Rows from block 3 of a small image classifier, named by matrix and row number. Rows with one number belong to one neuron. Each number is 128 + 24 x the weight over its row's rms, rounded and kept within 0 to 255. All counts start at 0.
After each neuron's rows are labels from the 100 images, of 14976, where the neuron reaches its highest value: "top examples" is what is common among them; "colour at peak" is the nearest of a few named colours to the mean colour under the peak. Only what is clearly more common there than usual is listed. The data: photos of plants, animals and fungi (iNaturalist).
# fc1: MLP up (model.blocks.3.mlp.fc1.weight, 768x192), inputs 144-191
# fc2: MLP down (model.blocks.3.mlp.fc2.weight, 192x768, transposed), outputs 144-191

fc1.691 [137 144 101 141  92 159  90 158 136 120 116 149 133 102 186  62 164 151 206 148 118 138 134 137  89 129 152 170 116 169 178 134 101 125 130 130 112  95 118 137 156 101 115 110 116 146  63 148]
fc2.691 [105 172 124 137 152 162 180  78 118 161 154 135 126 114 140 157 122 105 132  86 129 150 157 130 153 127  81 110 106 103 139 100 140 132 152  78 175 116 144 158 140 110 111 130  81 104 148 124]
top examples: class Insecta; phylum Arthropoda
colour at peak: brown

fc1.69 [137 111 106 145 112 154 115 141 111 110 112 130  82 105 139 114 123 156 129  98 166 112 150 153  99 165 141 133 114 127 105 129 120 132 128 107 108 103 120 152 127 137  90  77 131 165  92 145]
fc2.69 [107 160 158 125 125 154 151  74 161 195 143 135  95 108 151 142 142 141 110 167 160 146 174 113 148 111 127 155 121 115 112 134 141 139  90 115 114 125  89 133 151 140 180 114 108 131 121 141]
top examples: class Insecta; phylum Arthropoda
colour at peak: yellow

fc1.559 [154 160 140 120 140 143 136 150 103 152 168 129 148 125 163 146 123 177 171 112  92 147 132 129 118 131 113 154 143 111 139 143 160 153 142 127 106 111 101  87 132  93 109 182 129 136 151 165]
fc2.559 [103 126 162 145 136 129 103 112 144 116 128 133 110 110 127 151 114 136 113 131 176 126 172  99 122 140 147 116 190 111 146 102 107 158 170 115 126 166 125 119 119 101  94 133 170 107 116 157]
top examples: class Insecta; phylum Arthropoda; order Lepidoptera
colour at peak: pink

fc1.362 [ 89 129 139 120 141 141 151 105 106 129 187 182 155 139 129 135 162 135 132 107 164 132 158 163 128 136 102  85 122 115 142 119 143 150 139 128 164 118 176 147 102  73 125 151 112 143 139 100]
fc2.362 [127 129 139 101 100 154 121  87 130 121 103 117 103 139 129 135 150 130 108 132 176 143  96  97 166 112  80 125 175 130  93 113 161  97 108 127 116 113  94 127 122 124 145 112 142 113 165 140]
top examples: kingdom Plantae; phylum Tracheophyta; class Magnoliopsida
colour at peak: brown

fc1.612 [116 132 121 114 115 113 181 126 147 160  98 181 132 117 133 118  81 104  97 131 160 116 172  91 119 116 148 127 173 170 141 138 109  98 105 112 115  93 118 132 153 100 158 147 134 161 131 111]
fc2.612 [125 126 145 104 125 125  98 143 170 101 135 162 134  83 151 105 148 148 112 129 120 123 133 159 117 132 122 142 143 137 110 133 163  93 123 147 109 114 183 112 135 138 115 142 107  96 151  89]
top examples: order Charadriiformes
colour at peak: grey

fc1.206 [157  79  91 151 138 150  93 147 126 148 126 124 120 107 183  86 136 120 172  97 103 160 151 148  91 122 141 131  81 115 165 112 139 118 108 122 141 170 114 145  92  79  84 111 158 166 147 114]
fc2.206 [121 147 126 146 136 133 144  90 150 109 125 122 156  79 175 144 139 133 131 150 157 177 120 104 141 131 129 139 121  93 178 105  98 163 141  76 156 128 112 158 156 102 141 113  96 138 128 125]
top examples: class Insecta; phylum Arthropoda; order Lepidoptera; family: Nymphalidae
colour at peak: brown

fc1.409 [114 116 133 150 125 164 141 108 125 125 147 131 166 137 105 126 127  86 100 137  89 125 112  69 173 136 136 153 129  94 152 132 100 121 119 102 110 176  96 177 146 133 130 117 113 132 125 137]
fc2.409 [148 118 114 135 150 121 176 124  96 182 113 124 122 134 128 132 137  70 118 103  69 145 164 146 185 146 150 125  89 113 131 117 135 132 163 110 119 117 122 106 103 121 133 119 119 118 127 122]
top examples: order Charadriiformes; family: Laridae
colour at peak: pink

fc1.646 [118 133  86 156 120 127 166 106 120 150  97 147 115 120 132 108 142 104 134 111 130 134 140 122  98  96 126 133 111 135 147 115 113 131 125 123 102 143 147 136 155 116 113 158 143 153  77 143]
fc2.646 [ 89 126 137 145 111 137 111 119 154 125 131 155 143 106 164 117 167 130 147 117 145 167 124 129 117 130 109 145 165 165 109 119 105  90 133  97  92 141 181 109 137 120 140 154 141 106 148  79]
top examples: class Aves; order Anseriformes; family: Anatidae; order: Charadriiformes
colour at peak: grey

fc1.537 [142 154  87 114 104 157 119  96 129 106 119 114 105 102 111 109 139 161  92 120 152 153 153 124 146  87 117 185 101 194 152 100 135 132 107 146 111 175 111 119 141 131 108  94 134 158  80 142]
fc2.537 [152 122 107 128 122 100 106 109 120 135 131 124 125 130 146 110 116  82 118 123 141 112 155 120 107 137 171 115 182  96  98 151  97 149 123  68 168 141 140 146  93 158 138 119  98 137 142 147]
top examples: class Insecta; phylum Arthropoda; order Diptera; family: Syrphidae
colour at peak: brown

fc1.79 [110 141 148 131 163 122 153  83 116 102 109 177 155 137 145 123 127 135 125 128 129 134 101 129 100  93 120 117 152 148 144 118 105  99 177 104 124 142 121  94 101 100 112 136 113 170 157 133]
fc2.79 [158 158  99 136 117 110 138 115 116  86 113 116 135 137  89 142 111  99 116 170 177  95  89 154 127 115  87 135 130 102 138 120 157 109  99 116 121 121 152 164 155 151  89 113 115 139 151 140]
top examples: order Charadriiformes
colour at peak: grey

fc1.60 [114 110 160 105  93 120  98 159 132 133 152 116 125 145 149 141 120 180 165 103 138 130 157 137 113 130 161  88  52 132 136 119 128 137 141 157 141 117 130 111 107 109 125 131 137 119 119 131]
fc2.60 [127 128 115 111 127 111 123 119 140 125 112 127 178 100 117 141 153 107 153 114 149 103 148  91 128 109 101 151 114 153 179 147 127 102 118 127 118 161 143 112  89 174 162 117 133 142 159 102]
top examples: phylum Chordata; class Aves; order Passeriformes
colour at peak: white; pink

fc1.684 [185 125 140 148 127 136 152 119 111 136 118  78 113 138 146 127 130 161 138 107 134 150 113 128  73 105 154 104 119  96 181 109 152 106  86 132  94 113 115 136 107 138 126 158 153 119 107 176]
fc2.684 [115 150 138 126 147 198 126 109 132 135 131 167 119 153 103 159 110 110 126 160 129 194 145 140 120 128 132 129 148 106 111  89 141 122 146 115 119 140 143  94 135  89 162 113 111 126 173 122]
top examples: class Insecta; phylum Arthropoda; order Lepidoptera; family: Nymphalidae
colour at peak: grey

fc1.627 [139 117 133 138 114  97 138 113 135 136 177 132 135 120 184  95 147 171 138 102 149 136 151 134 116 182 119 107 131 138 158 150 125 132 135 145 164 150  64 151 112 137 101 118 100 131 112 111]
fc2.627 [114 130 150 115 128 128 149 100 139 124 155  98 117 124 140 118 157 137 160 144 134 139 128 132 146  92 131 141 136 139 110 111 134 141 129  86 130 131 162 166 160  83 162 148 120 146 181 130]
top examples: kingdom Plantae; phylum Tracheophyta; class Magnoliopsida
colour at peak: brown

fc1.551 [154 132 119 115 158 167 151 109 125 123 101 140 117 156 102 137  91 112 108 141 116 134  98 108 154 164 103 112 125 103 141 175 104  97 120 115 107 149 108 130 155 116 125 125  93 136 129 129]
fc2.551 [132 105 127 115 125  92 137  97 123 101 140 124 140 119 107 114 122 104 145 143 104 132 147 172 155 110 132 141 134 155 144 101 143 125 154 169 117 142  94 129 112 125  89 127 109 134 149 158]
top examples: class Aves; order Charadriiformes; family: Laridae
colour at peak: pink

fc1.255 [146  90 117  90 124 150 160 132 125  89 142 145 139  98 122 120 109 127 160 139  90 124 135 119 121 138 154 164 147 134 130 152 152 126 107 127 150 113 108 120  50 103 118 112 130 153 176 107]
fc2.255 [136  91 107 114 104  78 111 122 124 127  93  97 153 111 120 124 107 100 146 140 147  77 109 122 136  87 115 155 127 106 149 115 140 107 114 110 121 174 141 120 121 177 172 111 110 147 147 125]
top examples: phylum Chordata; class Aves
colour at peak: white

fc1.294 [124 144 135 133 118 109 135 105 133 100 170 157 114 102 164 113 117 136 130 118 131 135 135 127 131 152 174 128 112 122 152 163 116 142 131 125 148 134 111 171 112 123 114 109 137 150 100 148]
fc2.294 [151 106 156 104  94 140 120 115 108 142 147 130 117 100 170 108 111 143 168 132 120 123 141  87 158 108 171 124 134 128 103 109 155 107 112 110 138 130  89 169 126 145 113 161 118  93 156 134]
top examples: phylum Arthropoda; class Insecta; order Lepidoptera
colour at peak: brown

fc1.359 [127 127  96  92 109 134  83  89 140 148 115 132  86 125 150 138 139 146 135 107 144 116 102  94 156 109 163  84 106 107 165 164 135 117 129 121 138 122 145 115 109 121 125 109  88 140  86 122]
fc2.359 [166 133 126 111 126  64 122 148 148 126 144  71 120  80 135 166 127 120 140 129 119 170  94 142 152 116 144 156 124  88  91 172 134 136 119 154 167 133 119 136 106 121 157 129 133 141 132 113]
top examples: phylum Chordata; class Aves; order Anseriformes; family: Anatidae
colour at peak: pink

fc1.318 [119 107 117 142 126 146 139 125 140 123 169 172 100  74 164 123 106 137 141 122 123 135 131 130 119 140 169 127 120 129 151 163  84 135 138 111 145 127 119 192 109 121 125  90 139 162 125 118]
fc2.318 [130 129 127 114 129 142 134 109 137 120 139 110 105 108 148 152 145 140 141 122 149 139 152  82 171  89 128 152  96  88 121 104 119 111  89 142 143 121 118 179 151 126 150 165 142 110 134 127]
top examples: phylum Arthropoda; class Insecta; order Lepidoptera; kingdom Plantae
colour at peak: brown

fc1.645 [166 111 123 161 166 104 181 104 118 109 136 133 104 132 129 102 129 151 127 130  87 141 110 118 134 105 103 100 131 128 115 117 115  91 197 124 103 148 120 137 140 177 133 159 147 100 110 117]
fc2.645 [121 136 110 107 118 171  84 111 164 165  99 121  98 115 117 118 101 143 122  97  92 110 105 132  95 140 118 123 114 148 103 126 135 156 146 124 144  82 100 163 137  94 115 129 134  66 132 143]
top examples: phylum Arthropoda
colour at peak: pink

fc1.174 [121 140 103 130 155  97 109 120 145 106 163 121 111 136 177 152 108 175 112 137  93 120 129 107 117 113 149 141 143 119 110 128 125 174 139  90 137 167 111 142 104 136 128 111 162  83 114 123]
fc2.174 [114 139 155  83 112 156  61 106 109 104 142 144 132 132 154 125  95 153 139 170 133 134 145 106 128 108 175 119 146 155 101 114 137 112 113 116 102 120 114 149 121 121 109 150 137 114 167 105]
top examples: class Insecta; phylum Arthropoda; order Lepidoptera
colour at peak: brown

fc1.660 [156 158 178 127 159 132 125 132 108 148 127 128 140 123 153  94 130 166 139  70 124 162 106 132 129  96 122  83  94 108 143  54 104 134 186 122 120 133 148 112 104  75  82 122 146 157 164 152]
fc2.660 [111 130 130 128 112 107 109 106 150 106  97 123 116 127 101 142  72  93 137 159 224  96 136 155 121 145 172 129 160 146 132 142 124 109 115  89 140 149 107 131 130 138 122 119 122 127 120 137]
top examples: class Aves; order Charadriiformes
colour at peak: grey

fc1.678 [132 128 153 134 128 156 195 158 129  91 156 141 142 175 138 147 141 102 160 125  88 108  89 134 104  93 132 104 122 105 146 149 140  92 130 120 120 173 124 156 147 128 137 118 129 140  81 184]
fc2.678 [156 116 147 138 144 121  87 123 114 113  78 140 159 105 101 117 106 133 134 132 151 181 142 150 157 178 157 171 139 116 138 135 107 139 125 128 129 173  85 129 145  81  94 122 151 166 155 113]
top examples: order Charadriiformes
colour at peak: pink

fc1.224 [ 67 146 123 173  85 139 130 152 147 125  98 167 132 129 102 151 130 150 106 109 122 126 110  98 180 149 151 106 122 145 121 118 173 146 112 124 118  98  99 148  98 149 143 136 137 119 114 124]
fc2.224 [128 142 123 129 100 108 136 114 127 124 165 104 140 135 141 136 110 161 100 101 103  99 127 163 157  95 114 109 107 114 136 183 102 144 158 110 124 138 152 124  99  99 118 160 145 144 127 110]
top examples: class Aves
colour at peak: grey

fc1.393 [130 143 120 148 109 125 150 140  98 120 199 191 119 141 170 114 159 130 152 147  96 143 142 142 148  65 128 146  93 129 133 107 118 113 141  95 146 171 139 118 165 145 159 120 182 102 120 167]
fc2.393 [133 141 182 106 135 151  86 161 137 115 104 105 136 116 135 153 130 135 122 129 138 167 145 126 107 174 134 124 147 119 126 114 146 128 165 126 141 127 100 156 121 100 102 109 134 179 144 153]
top examples: order Charadriiformes
colour at peak: pink